Rows from block 7 of the encoder, named by matrix and row number. Rows with one number belong to one neuron. Each number is 128 + 24 x the weight over its row's rms, rounded and kept within 0 to 255. All counts start at 0. After the name is the row's rms in percent of the matrix's.
# fc1: MLP up (encoder.blocks.7.mlp.fc1.weight, 384x192), inputs 96-191
# fc2: MLP down (encoder.blocks.7.mlp.fc2.weight, 192x384, transposed), outputs 96-191
fc1.217 098 [159 140 105 160 108 119  86 145 143 147 127 130 132 100 123 102 136 118 123 111 121 122 117 103 126 149 162 101  95  88 173  86 100 109 137 117  96 143 143 104 169 134 138 135 134 129 111 176 148 168 126 147 186 122  97 113 130 127 134 121 166 148 144 127 134 113 154 110 106 116 169 125 130  91 121 106 150 106 125 169 109  67 101 162 139 146  88 127 161 134 111 119 137  99 116  95]
fc2.217 101 [109 128 122 109 149 149 146  76 115 133 171 138 146 143 173 137 119 122 127 136  97 145 151 152 120  69 120 100 131 155 114 120 170 142  94 138 129  98 112 117  91 145 102 119 147 129 139 106 125 115 114 152 129 114 153 108 126 136 154 142 154  94 112 134 176 111 122 154 128 113  67 106 148 175 156 159 117 118 122 129 141 186 121  94 122 148 183 109 112 103 139 156 135 153 114 144]
fc1.218 112 [149 120 121 124 158 133 115  94 121 121  96 137 144 136 139 154  99 113  57 129 153 123  88 130  96 164 111 120 137 138 110 130 143 136 137  91 105  94 167 101 167 129 132 129 146  62 109 156 140 142 116  99 121 124 136 130 109 123 154 107  88 152 101 152 137  95 133 135 135 118 140 177 161 144 121 131 135 134 106 104 113 190 184  90 108 174 116 111 177 100 129 122 102 150 108 111]
fc2.218 201 [103 139 128 126 124 125 145 155 132 154 147 111 111 111 124 103 162 158 186 153  96 120 162 142 153  88 133 120 135 126 146 111  96 130 118 136 153 134  81 144  86 127 123 142  88 192 129 108 138 118 136 153 127 132 128 128 126 149 113 151 172 102 170 105 120 153 138 107 109 145 121  80 123 128 130 110 133 114 147 146 128  70  74 161 134  74 145 150  86 163 134 157 163 110 155 150]
fc1.219 089 [111 157 183 102 127  95 147 148 130 125 127 113 104  74  78 127 146 158 100 136  96 112 122 172 116 120 133 185 136 146 144 129 147 139 139  87 160 169 149 120 124 129 112 122 130 121 138  70 122  99 122 135 138 111 104 134 136  85 107 159 112 117 164 128 115 141  78  97 134 186 151 147 113 125 167 126 151 150 103 150 175 129 139  99 131 119 115  93 143 145 163 137 121 115 132 163]
fc2.219 095 [139 125 114 145 109 159 129 132 116 141  99 133 132 118 173 110 100 145 193 137 126 125 123 127 123  96 177 117 145 110  99 104 141 130 151 139 143 152 135 135 142 167 165 164 161 121 125 105 162  80 108 120 132 176 142 117 106 177 141  93 137 161 103 136 166 136 138 126 146  68 136  77 110 107 102 125  92 111 141  94 124 119 120 130 125 136 136  95 146 160  93  79 130 116 107 156]
fc1.220 100 [164 130  93 154 128 151 114  92 108 112 127 120 138 138 109 156 114 121  85 124 165 100 133 126 100 165 143 201 155 162 120 107  96 147 105 111 146 131 136 161 156 171 128 184 114 102  80 107 113 161 136  99 182 124 157 125 138 124 140 174 127 106 117 119 144 105 111 139 131  98 118 136 108 105 119 114 139 122 119 120 105 131 138 111 143 128 123 107 144 140 166 136 119 139 140 171]
fc2.220 091 [125  99 109 110 120 158 164 143 141 112 163 144 121 118 149 125 102 109 153 130 123 148 104 111  84  76 121 110 142  95 111 151 117 132 136 154 119 129 121 115 112 109 142 131 123 150 112 141 116 138 118 118 135 102  70 124 129 131 158  95 101 116 141 127  91 160 153 150 144 133 167 154 169 147  79 139  92 156 148 118 132 128 117 129  85 126 157 126  94  80  94 162 156 120 126 123]
fc1.221 092 [151 126 131 122 118 156  77  97 158 144  83 144 110 161 109 162 163 125 113 170 126 107 127 124 148 113 113 128 171 135 113 135 102 131 153 139 144 119 124 140 139 154 166 127 161 112 138 171  98 157 122  97 156  81 147 129 115 162 123 184 120 166 127  94 115 163  95 145 119 123 167 114  90 133 145 109 128 149 155 111 118 146 146 142 142 141 132 138 112 147 107 134 150 172 193  74]
fc2.221 094 [ 84 151 112 177 104 119 175 141  98  99 113 101 124 104 140 105  93 122 134  88 124 120 137 131 135 113 172  71 120 123 102 136 152 152 116 135 130 128  97 116 120 108 113 128 129 155  93  95 176 134 114 125  96 149 132 139 118 137 167  84 142 121 112 129 116  96 142 164  84 104 104 164 200 122  79 157 142  69 139 120 130  90 137 128 118 152 151 111 113 124 147 134 114 119  90 164]
fc1.222 070 [145 146 144 129 178 145 155 136 151 153 103 122 125 141  96  90 153 127 171 139 127 115 106 120  91 142 166 133 141 162 119  85 104  98 167 138 128 138 119 137 151 131 147 116 122 136 130 153 134  82 106 104  87 107 162 158 135 144 120 124 118 112 135 121 139 140 169 154  97 129 116 143 156 143 130 146 115 137 120 116 148  72 114 117 187 148 143 117  89 142 116  97 143  92 151 107]
fc2.222 076 [ 93  91  64  64  92 108 124 108 145 147 111 115 132 120 134 103 143 149 112 146 163 128 127 194 153 123 158 136 119 119 144 150 127 106 113 157 151 126 142 134 108 155 136 145 134 140 126 124 207 152 128 136 105  88  70 122 152  76 104 122 112 155 104 130 120  96 151 108 147  99 100 138 134 128 146 115 118 116 111 141 136 143 154 140 110 144 125 139 138 135 136 101 168 141 135 146]
fc1.223 105 [141 122 113 113 104 134  93 119 138 162 108 126 145 113 122 111 141 119 128  89 108 120 139 149 132 156 115 182 107  97 163 192 134  75 122 144 118 156 148 121 157 138 153 113 132 105 112 131 130 113 142 152 133 118  90 156 137 144 114 124  97 117 110  99 138  96 140 123 138 128 137 105  88 111 147 176 181 103 130 166 171 110 167  70 147 141 128 116 142 114 112 156 152 142 139 139]
fc2.223 109 [114 118 133 142 149 160 105 103 114 120 126 105 112 122 126 114 127 104 138 131  94 146 128 151 131 167  93 155 173  89 164 119 117  91  83 157 162 146 139 100 120 117 103 145  86 115 141 120 115 103 128 144 179 106 105 126 116 134 127 112 134 133 118 107 114 128 105 129  92 114  70 148 130 116 146 163 130 125 143 133 121 137 123 136 159 131 104 141 129 127 110 114 114 153 102  79]
fc1.224 112 [153 147  68 126 147  96 122 123 122 155 124 117 179 127 132 124  86 122 146 158  87 155 148 105  90 157 150 112 150 129 160 117 117 143  95 138 169 153 150 122 106 159 170 151 139 126 146 221 161  89 146 108 122 159 112 138 114  85 155 100 115 159 101 110 138 133 147 115 110 132 168 132 142 165 132 100  83  79 122 153 117 122  88 105 148  82  93 134 136 129 133 154  92 112 119 109]
fc2.224 110 [109 130 152 111 128 135 164 113 118 136 127 127  56 121 121 143 170 135 128 112 162 115 129 157 133 116 111 152 103 117 122 118 129 101 184 108  97 157 110 117 161 128  92  84 139 141 100  75 115 144 120 121 126  83 136  92 151 175  86 146 152  92 178 138 102 119 109 143 123 133 107 118 104  68 136 162 167 154 144 123 134 134 166 134 115 167 174 138 113 127 106 104 124 142 152 186]
fc1.225 077 [146  89 152 173 135 143 130 119 130 115 142 120 152 169 113 139 119 124 114 103 137 151  94 133 144 128 130 105 109 162 119 117 146  92 148 112  73 137 108 127 144 135 144 119 138 121 186 166 109 139 156 113 157 142  95 108 157 131 132  97 118 143 103 139 130  81 167 153 126  87 129  91  83 146 127 121 156 124 143 107 122 132 145  99 113 140 126 132 124 134 157  99 130 109 158 135]
fc2.225 101 [113 138 123 131 106 129 100 133 112 140 147 142 134  78  94 127 138 163 119 138 143  88 160 103 141 105 105 127 116 120 129 169  77 137 111 113 151 124 119  94 127 102 106  91 109 167 100  97 147 144  97 154 160 120 169 118 111 168 142 172 137  95 148 150 110 120 104 117 156 165 125 162 119 132 140 114 122 111  93 188 126 139 150 141  96 129 144 116 103  89 105 159  99 150 114 111]
fc1.226 078 [151 117 107 135 138  96 151 167 119 155 141 164 155 157 154  90  71 118 120 148 142 111 134 106 123 138 142 165 120 153 175 147 107 145 104 145 118 149 114  72  96 121 121 155 129 124 148 142 133 166 143  82 134 125  73 155 131 127 123  76 104 129 114 115 135 137 105 100  59 125 162 164 153 128 108 140  89 147 124 122 140 153 113 116 115 116 166 140 102 139 128 153 164 100 121 116]
fc2.226 083 [140 142 174 123 127  99 185 132 127 119 144 144 115 140 139 116 149 149 139 104 115 157 105 155 119 130 128 156 137  99 135 113 181 134 135 126 109 112 100 134 157 118 109 111 124 140 111 168 135 100 112 129 146 140 141 141 187 108 112 156 163 145 128 157 123 126 132 129 119 116 133 153 109 112 107 145 191  81  86 133 137 101 170 122 142 140 153 116 125 116 162 134 112 112 111 124]
fc1.227 105 [146 125 139 145 160 116 155 109 142 139 156 126 147 130 169 118 159 120 111 143 123 153 109 143 147 148 113 142 107 153 110 122 129 138  78 122 107 111 122 104 216  90 156  68 140 127 148 150 128 137 131 164  88 129 102 111 123 134 145 163 131 153  80 117 129 165 105 162 146 143 134  88 150 152  67 107 135  78 142 138 130 150 131 156 111 166 127 138 110 177 142 142 123  85  81 137]
fc2.227 090 [122 109 106 118 164 124 129 155 151 140 147 132 121 169 160 133 123 146 118 137  93 123  99 150 143 101 111 101 132 126 150 170  91 171 103  95 142 142 133 134 118 111 123 140 142 144 109 169  87 136 152 112 110 152 175 150 113 128 107 114  94 129 117  68 135 148  88 164 143 119 147 120 119 146 130 176 175 119 153 106 158 155 107 116 107 167 108  90 123  89 157 124 157 118 106 123]
fc1.228 087 [139 130  97 123 108 150 136 114 121 166 162 126  92 129  90 122 139 136 123 186  98 114 105 113 145 160 163 143 145 126 107 131 126 106  95  72 112 141 123 106  88 158 124 100 106 167 123  79 152 135 108 117 111 130  97 123 150 138 167 156 138 129 161 135  96 116 113 137 121 154  96 175 101 146 135 106 142 103 124 167 118 155 141 116 109 101 125 171 156 123 133  94 110 109  93 107]
fc2.228 087 [131 125 140 113 140 122 148 120 118 146 108 123 119 144 169 143 111 137 150  72 147 155 120 152  88 120 151 103  88 140 133 118 141 149 135 107 150 120 183 112 177 139 137 114 150 100 145  66 159 158  89 103 106 109 132 162 135 153 138 153 142 163  79  77 132 173 176 136 113 106 140 116 149 117 142 158 105  76 146 159 144 125 154 171 120 125 158 140 146 153 113 149 130  96 129  95]
fc1.229 131 [ 68  97 140 146 105  89 135 134 170 137  93 156 150 144 136 144 116 130 131 149 122  94 138 148 120  85  79 126 151 103 128 126 119 119 145 131 121  84 139 144 121 112 137 136 105 139 128 140  87 135 166 142 135 141 111 104 135 141 117  96 110  95  89 156 117 176  94 121 126  93 107 140 141 112 127 156 142 134 148 163 165 120 138 123 189  98 155 135  70 124 143 150 128 113 124 136]
fc2.229 112 [149 150 111  91 140 176 105 115  98 103 130  73 131 119 128 124 153 163  85 121 135 142 115 123 104 142 144 140 114 153 109 129 122 116  96 124 134 132 112 125 115 172 158 104 155 136 108 117 144 123  94 142 145 110 129 134 142 128 100 144 183 142 144  63 130 126 175 158 165 178 133  89 141 168 151 120 123 122 149  89 108 148 136 130  65  98 119 135 148 128 113 155 148 146 160 155]
fc1.230 071 [137 140 117 129 165 169 123 134  81 129 135 117 144 136 143 153 175  98 150 117 113  87 160  91 155 162 122 146 113 113 141 155 132  79 137  77 131 151 131 140 154 156  94 102 141 110 113 164 129 139 144 115 131 109 127  99 129 107 136 142 126 125 114 134 181 117 108 146 143 153 131 130 104 126 147 131 114 128 119 186 124 155 126 121 109 147 124 155 177 140  97 181  90 108 146 141]
fc2.230 092 [ 99  98  76 165 127  89 118 132 155 153 107 130 157 143 116  69 149  98 121 156 187 104 102 123 108 138 120  88 109 141 127 163 128 137 114 161 136 152 118 112 174 101 117  90 127  98 181  98 132 132 128 149 136 128 145 119 144 149 144 167 115 128 147 136 175 120 132 116 115 150 125 138 107 145 141 115 119  75 107 168 148 155  99 136  98 176 110 104 110 166 103  71 138 134 144 106]
fc1.231 076 [ 95 106 150 145 136 109 102 103 145 159 149 126 140  87 127 164 136 129 151 134 151  74  95 162  90 143 115 119 101 150 125 119 168 161 145  94  99  95 155 143 143 146 156 143 136 104 132 124 115 126 185  68  90 108 112 104  93 129 142  88  85 169 131 164 169 123  90 147 144 154 126 160 116 125 164  98  85 143 173 127 127 146 100 129 127 127 151 123 114 134 121 164 145 124  99 107]
fc2.231 087 [120 126 123 108 152 116 173 129 112 117  81 136 108 166 138 104 163 107 102 157  76 113 151 101 140  80 140 118 154 127 138 190 104 101  97 138  95 142  95 115 143  79  77 139 120 111 150  93 114 111 112 157 128 142 131 117 155 148 112 121 129 131 138 106 125 135 114 146  90 117 137  96 149 100 156 142 113  87 122 113 113 111 130 116 124 104 127 119 109 108 147 149  95 151 117 173]
fc1.232 094 [111 183 118 146  85 151 120 114 176 164 109 104 132  82  63 137 113 144 153 138 121 152 126 111 129 112 116 109 117 190 124 133 106 127  85 174 140 141 132 127 163 153 160 102  89 180 131 132 109 143 104 102 155 116 118 105 151 126 118 112 131 135 112 101  74 145 115 142 123  84 153 120 120 164 149 125 119 125 124 139 113 147 141 142 128 149 138 132  99 166 117 111 133 143 126 118]
fc2.232 096 [106 102 189 110 169 111 116 147 120 126 109 129 137 162 133 134 112 106 149  98 117  81 142 144 122 108 155 109 166  75 128 132 152 156 129 103 177 132 134 146  90 142  95 149 164 125 124 169 176 107 113 139 120 123 144 103 113 114 149 172 136  88 138 162 119 110 139  88  99 100 114 153 149 120 114 158 113 127 115 113 143 121 150 140 147 139 111 115 149  85 142 132 144 140 116  71]
fc1.233 080 [146 121 135 116 111 100 119 107 109 149 129 100 158 142 172 158 112 100 118 148 132 112 142 107  81  91 178 145 107 123 165 148 129  96 144 106 136 176 104 116 109 162 174 164 159 134  91 148  97 147  87 149 161 119 105 102  78 124 106 140 130  93  87 121 169 137 114 110 100 127 108 130 117 144 109 100 115 130 136 121 147 105 135 152 125 139 133 130  85 140 127 144 135 164 121 107]
fc2.233 085 [122 133 128 182 141 146 118 142 104  99 100 115 140 104 110 148 146 179 131 109 122 120 122 114 148 141 122 130  65  95 129 116 148 171 113 159 182 121 131 158 113  94  86 153 101 135 158 155 107 134 127 139 114 155 126 158 164  88 167 123 104 123 130 113 128  97 107 127 125 111 121 147 142 132 132 160 161 144 167 121 142 161 155 158 125 118 148 110 145 157 130 158  98  98 159 131]
fc1.234 087 [151 123 105 112 152 124 109 112 121 118 115 166 109 154 124 155  92 140 151 155 122 170 132 118 128 112 143 125 116 120 128 146 130 180 126 154  82 139 145 147 138 144 128 114 101 125 129 130 110 126 152  92  66 110 165 120 136 178 146  99 106 131 126 135 100 123 159 129 106 137 154 152 134 118 150 153 115 114 112 135 117 134 121 104 196 164  88 104 143  80  93 123 115 152 119 139]
fc2.234 091 [131 127 119 116 152 136 106 138 149  92 132 119 141 120 118 144 132 135 122 154  96 128 168 109  97 145 156  75 141 128 130 150  98 120 112 177 167 115  96 152 144 131 156 109 153 132 104 129 148 144 109 140 143 159  96 154 161 131 104 114 137 122 122  86 164 151  97 128  96 115 129  97 118 176 110 109  93 126 117  82 155 194 134 106 122 153 145 104 168 103 135 144  86 156 185 153]
fc1.235 111 [127 145 132 140 109  85 148 138 109 186 150  96 116 140 137 188 121  92 125 104 137 133 105 101 157 137 140 134 139 102 120 118 159 140 119 138 129 111 153 111  88 152 128 140 131 145 127 153 130  97 146 132 120 101 132 155 163 146 158 113  82 162 112 105 121 161 169 186 106  69 124 133 115 136 156 140 146 100 158 133 131 140 113 158 164 161 104 133 146 145 133 113 132 154 158 175]
fc2.235 104 [120 135 147 106 124 130 154 138 143 127 114 152 108 114 103 148 124  88 136 140  90 139  80 104 117  92 123 148 170 118 168 129 142 122 112 107 184 123 142 120 112 131  65 139 126 158  98 111 127 121 127 143 132 107  92 136 140 126 129  95  92 116  99  97  90 133 114 184 160 120 125 137  46 110 150 170 140 109 167 138 100 137 119 126 131 138 104 143 139 132 126 143 152 148 155 209]
fc1.236 117 [122  97 129 116 124 116 156 118 192 143 127 130 143 102 155 128 125 106  91 110 168 158  99 145 161 122 141 120 153 168 140 115 132 140 150 135 118  84 144 157 116  98 131 128 142 154 182 131 122 141 158  86 151 154 179 116 176 125  86 109 131  89 169 134 159 136 143 150 130 108 130 149 102 153 116 100  86  98 158 111 142  90 136 122 132 163 137 145 103 130 139  92 120 144 182 134]
fc2.236 109 [136 122 116 155 147 113 145 148 137 143 125 106  86 119 127 132 115 141 160  90 149 152 115 144  79 112 144 165 130 117 125 142 107 106 125 116 176 155 100 150 127 131 104  98 102 155 113 157 113 165 168 161 107 143  87 117 148 135 104 152 131  99 102 133 134 109 147 144 160 126 140 120 161 147 147 127  95  92 130 105 128 128  87 146 165 135 115 139 131 120 171 125  88 122 108  81]
fc1.237 098 [128 114  92 126  86 146 151 143 140 138 138 171 151 127 132 115 101 133 117 133  80 100 113  99 132  99  91 129  70 138 167 102 118 105  94  79 153 102 124 129 154 114 130 137 172 110  97 122 128 105 115 111 116 125 159 100 128 116  99 100  77 141 129 136 129 140 110 151 154 105 153 166 118 100 141 140 119 118 153 145 144 118 146  81 158 145 125 163 121  84 158  93 133 152 119 142]
fc2.237 098 [112 111 130 107 161  84 194 132 176 123 170 157 133 146 121 107 143 150  50 178 111 127 151 149 157  94 132 152 122  97 116 117 121 126 104 130 129 131 134 153 124 122 145 125 145 160 117 127 130 155  88  80  96 108  96 105 106 115 103 144  94 152 134 158 102 154 113 139 138 136  85 139 155 153 137 130 154 151 128 146 162 124 128 132  80 173 158  89 140 102 121 151 168 151 129 124]
fc1.238 092 [122 120 104 133 129 133 119 131  88 155 134 166  84 183  99 135 111 110 105 183 181 103 137 135  83 153 114 108 128 151 106 129 153 139  88 145 130 158 112 134 111 126 113  86 154 125 150 113 147 168 158 163 124 152 115  98 143 116 109 122 159 125 127 110 144 137 124 140 122  93  84 134 123 125  48 125 151 119 143 134 190 155 132 112 122 145 122 158 175 144 131 121 140 101 124  91]
fc2.238 094 [119 130 139 121 167 147 111 109  97 110 108 126  79 149 145 122 117 110 113 150  80 138 158 171 167  99 119 141 130 112  90 104 106 163 112  76 151 130 104 142 172 101 108 117 175 118 174  95 128 130 145 202 154 133 119 151 124 131 103 128 120 142 141  94 113 163 116 139 121 155 172 158 100 124 136 169 103 153 133  89 115 132 127 116 138 142 130 113 122 149 141 113 139 103 110 163]
fc1.239 079 [127 145 155 109 122 168 112 117 157 162 133 120 115 158 144 118 109 151 142 147 136  89 122 116  89 103 128 162 129 142 120 136 126 133 129  79 110 105 118 162 110 100 153 125 145 108 128  95 101 111 139 136 127 120 138  95 107 117 108 158  80  98 102 136 142 161 169 188 143  83 134 114 128 153 124 144 104 127 125 152 147 166  72 145 143 161 144 136  98 101 122 149 120 173 135 129]
fc2.239 094 [ 91 111 107 121 123  90  89 137 115 118 126 133 145 109 103 118 112 126 110 124  91 163 131 126 116  99 122  89 175 118 147 124 115 111 150 157 164 127 116 121 127 144 121 173 125 143 104 112 112 149 113 162 131 131 137 134 182 166  84  95 158 135 125 102 121 128 114 100 123 150 107 130 145 150 114 154 135 132 130 109 131  98 178 150 116  98 147 135 156 111 171 135 124 129 109 153]
fc1.240 078 [110 184 117 120  94 131 161  79 156 133 127 164 133 166 132 128 112 136 141 127 115  93 188 130 132 125 117 121 117 123 110 126  98 149 128 131  89  87 146 139 133  90 143 144 191  89 147 115 143 128 134 186 129 182 110 135 145 147 155 117 133 163  83 137 109 126 116 117 115 113 106 111 168 105 117 108 178 146 123 128 154 165 144 180 114 115 128 172 123 116 147 103 112 131 172 152]
fc2.240 084 [116 138 131 124 109 141 105 114 115  94 136 130 119 119 126 130 115 137 123 128 155 127 121 136 145 116 186 137 151 147  99 147 145 125 134 152 148 174  78 175 120 136 120 125 142 195 109 119 114 148 124 131 116 139 109 150 151  94  82 169 103 117 139 135 127 108 120 113 148 205 133 135  95  85 126 122 110 118 125 123 146 132 115 138 128 106  94 118 113 117 119  90 127 125  82 103]
fc1.241 093 [143 123 143 142 121 114 108 153 150 101 111 124 135 125  91 158 133 133 120 131 134 120 171 118 142 128 145 106 110 162 106 147  84  93 134 151 144 137 135 107 146  96  86  91 140 141 105 101 117 116 126 162  95 110 161 120 128 126  95 123 167 123 135 118 110 117 144  69  86 108 147  91 138 121 167 148 173 101  85 146 178 140 120 179 147 158 122 170 171 160 134 108  90 109 119 116]
fc2.241 091 [133 122 142 121  70 122 128 150 105 137 110 136 149 105 154 139 107 133 125 123  93 118 132 120 163 127 133 102 128 110 108  99 135 121 132 114 150 127 182 130  95  89 121 115 145  89 128 103 137 104 141 102 131 115 134 165 174 161 124  99 168 123 134 158 166 136  84 144 104 134 111  99 102 136 135 117 131 115  91  87 123 152 172 121 129  86 105 159 123 142 149 117  99 112 126 139]
fc1.242 083 [ 78 146  73 138 152 127 137 110 149 157 111 163 118 127 111 109 131 156 159 110 138 117  76  80 133 131 118 119  82 130 156  84 117 121 131 119  93 115 124 133 125  60 126 112 134 135 145 154 115 176 125 143  90 136 124 109  92 127 136 149 123  93  83 130  91  99 165 172 136 154 133 154 169  93 122 148 127 172 134 112 106 116 119 121  94 141 171 136 134 119  88 148 140 128 104 131]
fc2.242 095 [179 137 126 148 131 130 115 122 113 141 139 141 122 134 131 159 179 122 103 154 158 113 146 180 115 107 140 139 121 111 151 112 113 156 106 139 116 123 110  78 158 148 119 118 110 136 101 119 132 100 112 140  95 162 141 107  97 156 121  76 110 145 113 103 122 119  90 121  85 160 109 103 140 139 140 154 113 120 128 137  99  89 134 174 137 147 100 137 131 130  86  85 162 101 169  91]
fc1.243 076 [115 139 108 170 103 106 128 125 128 111 133 109 139 115 129 152 159 154 150 118 114 147 129 141  93 142 140 120 150 112  91 103 147  83  91  98  98  89 119 137 125 150 121 139 124 123 106 159 154 123 142 108 115 108 141 172 120 108 116  72 134 171 120 154 127 173 158 146 114 111 148 141 127 119 121 119 150 125 169 110 105 132 148 113 205  98 128 150 139 102  86 106 138 147  91 169]
fc2.243 088 [125  92 133 135 132 118 128 107 120 139 113 141 100 126 134  87 143 110 115 136 116 136 136 121 147 133 124 135 107  85 178 156 127 154 128 133 149 171 150 148 140 131  86 110 118 152 119 128 108 118 121 157 150 192 117 116 130 133 122 130 122  89 111  96 146  93 121 115 138 117  67 127 159 121 126 166 175 140  99 158 154 109 127 105 118 164 143 107 120 143 103 137 114  88 140 105]
fc1.244 111 [147 115 122 192 164 115 113 139 137 155 164 107 166 115 210 114 141  88 132 139 126 144 162 164 100 163 147 126 118 157 145 143 136  96 160 140 139 103 135 127 153 158 113 116 142 115 124 130 146 116 141 133 111  93  86 150 116  72 122 105 142 132  75 136 122 149  83 121 103 100 159 106 135 130 121 149 135 113 124 142 127 157  88  56 146 177 146 128 118 138 147 137 113  74 110 161]
fc2.244 113 [113 113 112 158 141 126 118 124 134 136 132 116 147 139 188 143 122 142 108 125 115 140 113 146 142 100 159  97 115 203 120 133 119  76 130 115 105 110 118 111 110 152 130 111  99 128  79 140 102  97 143 118 121 143 128 138 144 128 101 143 126 120 140 150 160 157 120 130  95 129 149 122 148 156 164 181 160 103  84 101 121  83  78  92 132 185 133 107 125 156 129 102 156 111 145 122]
fc1.245 134 [ 81 114 167 144 162 129 146 114 136 118  80 145 138 149 151 107 103 113 113 134 141 105 136 139 149 150 114 157  84  96 129 143 168 117 136  94 123 115 112 139 149 126 113 144 139 126 144 149 112 162  89 105 125 140 146 105 137 166 106  96 113 122 165 175  90 143 110 128 173 131  83 127 121  85 126 169 126 162 147 126 124 134 103 132 141 147 146 155 121 162 139 107 104 166  90 168]
fc2.245 112 [134  85 115 121 142 106 139 116  96 163 130 145 122 128 141 176 192 108 134 119 126 162  78  98 153  99 157 121 113 107 142 129 168 104 101 115  94 170 136 113 108  97  89 142 153  93 136 121 109 148 132 124 103  99 106 121 160 144 105 123 186 135 152  96 126 149 164 140 158 126  98 127 152  72 143 104  96 159 169 118 123 128 162 147 125  78 170 128 109 167 127 144 128 115 169 110]
fc1.246 081 [130 144 157 131 112 137 147 136 133 106 121 154 112 140 155 114 130 142 125 107 132  83 104 146 123  69 128 146  91 161 101 120 110 115 139 156  72 120 136 127 155 106 111 113 127 100 154  79 136 148 118 137 127 112 127 147 144 165 103 164 154  98 148 147  94 112 130 111 111 155  72 101 133 130 127 151 154 160 144 106 135 129 108 133 169 130 166 103 102  89 127  99  86 120 111 107]
fc2.246 093 [111 148 137 134 146 129 105 161 148 103 132 152 110 136 161 121 179  80 131 140 150 116 110  65 158 139 138 123 172 130  86 112  84  76 164 117 157 131 134 104 111 160 104 146 117 188 149 113 119 148 125 146 124 157  74  96 155 114 117 141 107 187 148 144 148 120 103 169 142 125 141 146 100 137 156 141 134 118 145  99 111 169 157 116 103 111  89 160 130 122 153 116 102 131 157  99]
fc1.247 089 [ 96 109 124 139 160 146 132 113 173 154 124 135 144 136 180 124 144 136 135 117 136 142 114 122 136 150  93 120 116 111 159 137 141 180 168 127 141 144 152  73 168 118  88 121 166 126 120 112 105 156 166 114 130  88 149 131 105 138 119 140 114 123 105 142 117 149 129 102 167 128 171 109 175  81 123 148 117 119  94 116 114 100 116 116 144 139 155 107 109  83 137 148 123  79 100 133]
fc2.247 093 [105 138  85 105 100 163 108  72 179 145 102 161 106 127 110 117 130 131 121 115 109 108 140 138 175 121 165 117 136 162 132 150 157 142  91 138 109 111 102 114 120 136  98 135 151 105  87 130 104 113 156 118 127 138 119 118 147 134 167  94 139 124 155 127 134 117 168 128 129  98 135 125 131 127 102 102 144 117 147 118 167 117  95 133 133 107 159 136  97 124 135  67 141 186  95 133]
fc1.248 117 [105 101 142 115 106 105 109 114 123 104 102 105 140 133 127 138 139 141 104 108  72 120 141 117  95 112 139 127 127  74 157  94 137  75 131 158 136 126 107  88 139  92 181 167 102 107 141 110 137 154 137 130 115 130 138 101 115 123 159 160 120 138 151 124 145  80 141 175 126  67 130 155 119 152 109 129 117 169 119 147 135 125 122 160 120 124  99 147 119 138 163  97 150 116 167 131]
fc2.248 114 [132 171 108 177 163 146 127 136 145 137 116  99 143 133 124 147 142 104 120 137 111 109 148 109 129 153 120 154 101 112 118 145  76 146 125 146 117 105 113 102 105 136 179 156 107 115 104 155 103  90 164  67 153 116 123 121 139 106  96 102 139  99 132 130 112 109 130 130 164 147 183 164 107 162 124 139 107 101 145 156 127 124 122 157 108 106  91 133 144 106 129 125 122 145 134 124]
fc1.249 095 [160  96 138 122 112 120 138 130 177 159 100  96 149 134 178 151 141 142 144 100 106 139 138 144 113 169 115  78 128  87 152 132 120 131 167 134 120 110 119 182  69  92 110 157 158  82 143 119 148 160 169 136 128 103 191 142 139 101 123 147 121 116 130 153 124 136 157 146 156 130 133 137 141 138 139  86 120 136  99 136 111 118 125 131 118 110 150 116  82  83 149 154  77 112 124 135]
fc2.249 078 [ 43  93  76  77  91  96  82 101 137 109 139 139 113 125 131 101 139 190 148 129 114 169 140 103 122 106 154 136 110 106 160 158 113 134 143 119 133 144 173 114 155  80 150 139 116 154  97 131 164 127 159 116 154 127 120 114 123 171 143 154 144 139 128  81 111 112 110 141 144 126 130 130 113 126 138 133 201 150 137 144 108 144 156 110 167 138 120 154 151 148 135 102 157 151 137 104]
fc1.250 081 [151 123 130 121 151 130 128 150 141 176  94  89 174 125  83 143  78 127 136 133 106 114 132 157 128 173 113 151 165 126 133 143 124 122 139 151 155 127 152 133 132 111 179 156 131 150 154 136 141 116 139  92 143 114 121  96 143 146 151 105 136 105 104  94 136 134 108  94 111 135 121 131  88 115 117 114 101 145  95 163 136  88 121 126 133  93 120 100 111 138 118 159 152 111 112  96]
fc2.250 089 [120 102 129  78 130 155 111 140 116 118 142 152 128 144 161 137 171  89 132 118 148 157 149 105 126  96 124 133 119  91 103 155 119 105 102 126 106 120  84 127 130 159 147 131 168 120 114  94 131 170 132 124 141 125 102 131 139 105  92 114 156 141 130 112 117 120 177 145 177 147 152  93 114 121 160 131 125 103 148  99  85 144 145 152 102 105 120 134  99  93 139 106 106 115 107 180]
fc1.251 107 [114 137 120 121 111 112 103 101 104 139 169 126 138 160 176 181 142 129  99 112 123 105 181 120 147 128 132 166 129 160 176 183 140 128 136 127 121  93 125 129 109 156 112 107 122 117 124 125 117 144 131 133 138  95 104 156 118 115 102 113 133 159 137 151  89 109 107 130 154 117 110  91 164 134 139 177 168  81 131 141 146 135 134  72 140 149 156 138 149 147 158 125 104 137 115 145]
fc2.251 101 [117 155 116  91 140 121 115 150 142 120 157 114 142 123 161 147 150 137 111 148 133 101 121  87 147 121 175 143 101 136 136 111 101  89 156 121 162 117 113 103  97 117 160 123 130 161 120 103 126 145 103 164 134 159  77 164 157 130 125  84 125 152 141 166  68 164 125 115 164 120 131  80  92 141 154 123 125 123 113  99 146  95 144 121 166 163 145 151 104 115 137 119 158 170 138  92]
fc1.252 092 [130  97 122  82 145 166 126 116 128 131 152 123 145 141 149 155 100  91 109 125 133 119 130 143 134 109 119 138 112 129 143 162 137 171 140  59 111 103 127 156 139 134  93 118 112 120 111 103 119 114 159 144  92 137 155 134 113 154 111  95 102 161 113  86 125  78 135 118 155 105 137 136 129 130 151 180 113 138 150 155 155 159 139 144 149 124 167 122 145 112  84 123 128 143 109 135]
fc2.252 104 [126 156  92 111 192 133 126 118 161 104 116 111 127 134 156 115 108 129 153 133 147 132 134 159 165 160 143  99 142 135  75 136 167 108 127 154 104 115  98 125 148 135 183 128 146 120 109 110 103 154 136 120 118 128 114 128 129 166 134 150 147  77 127  80 174 139 182 119 157 105 169  60 109 122 147  91 161 124 151 119 137 170 134 110 105 114 109 148 127 118 121 116 144 141 146 150]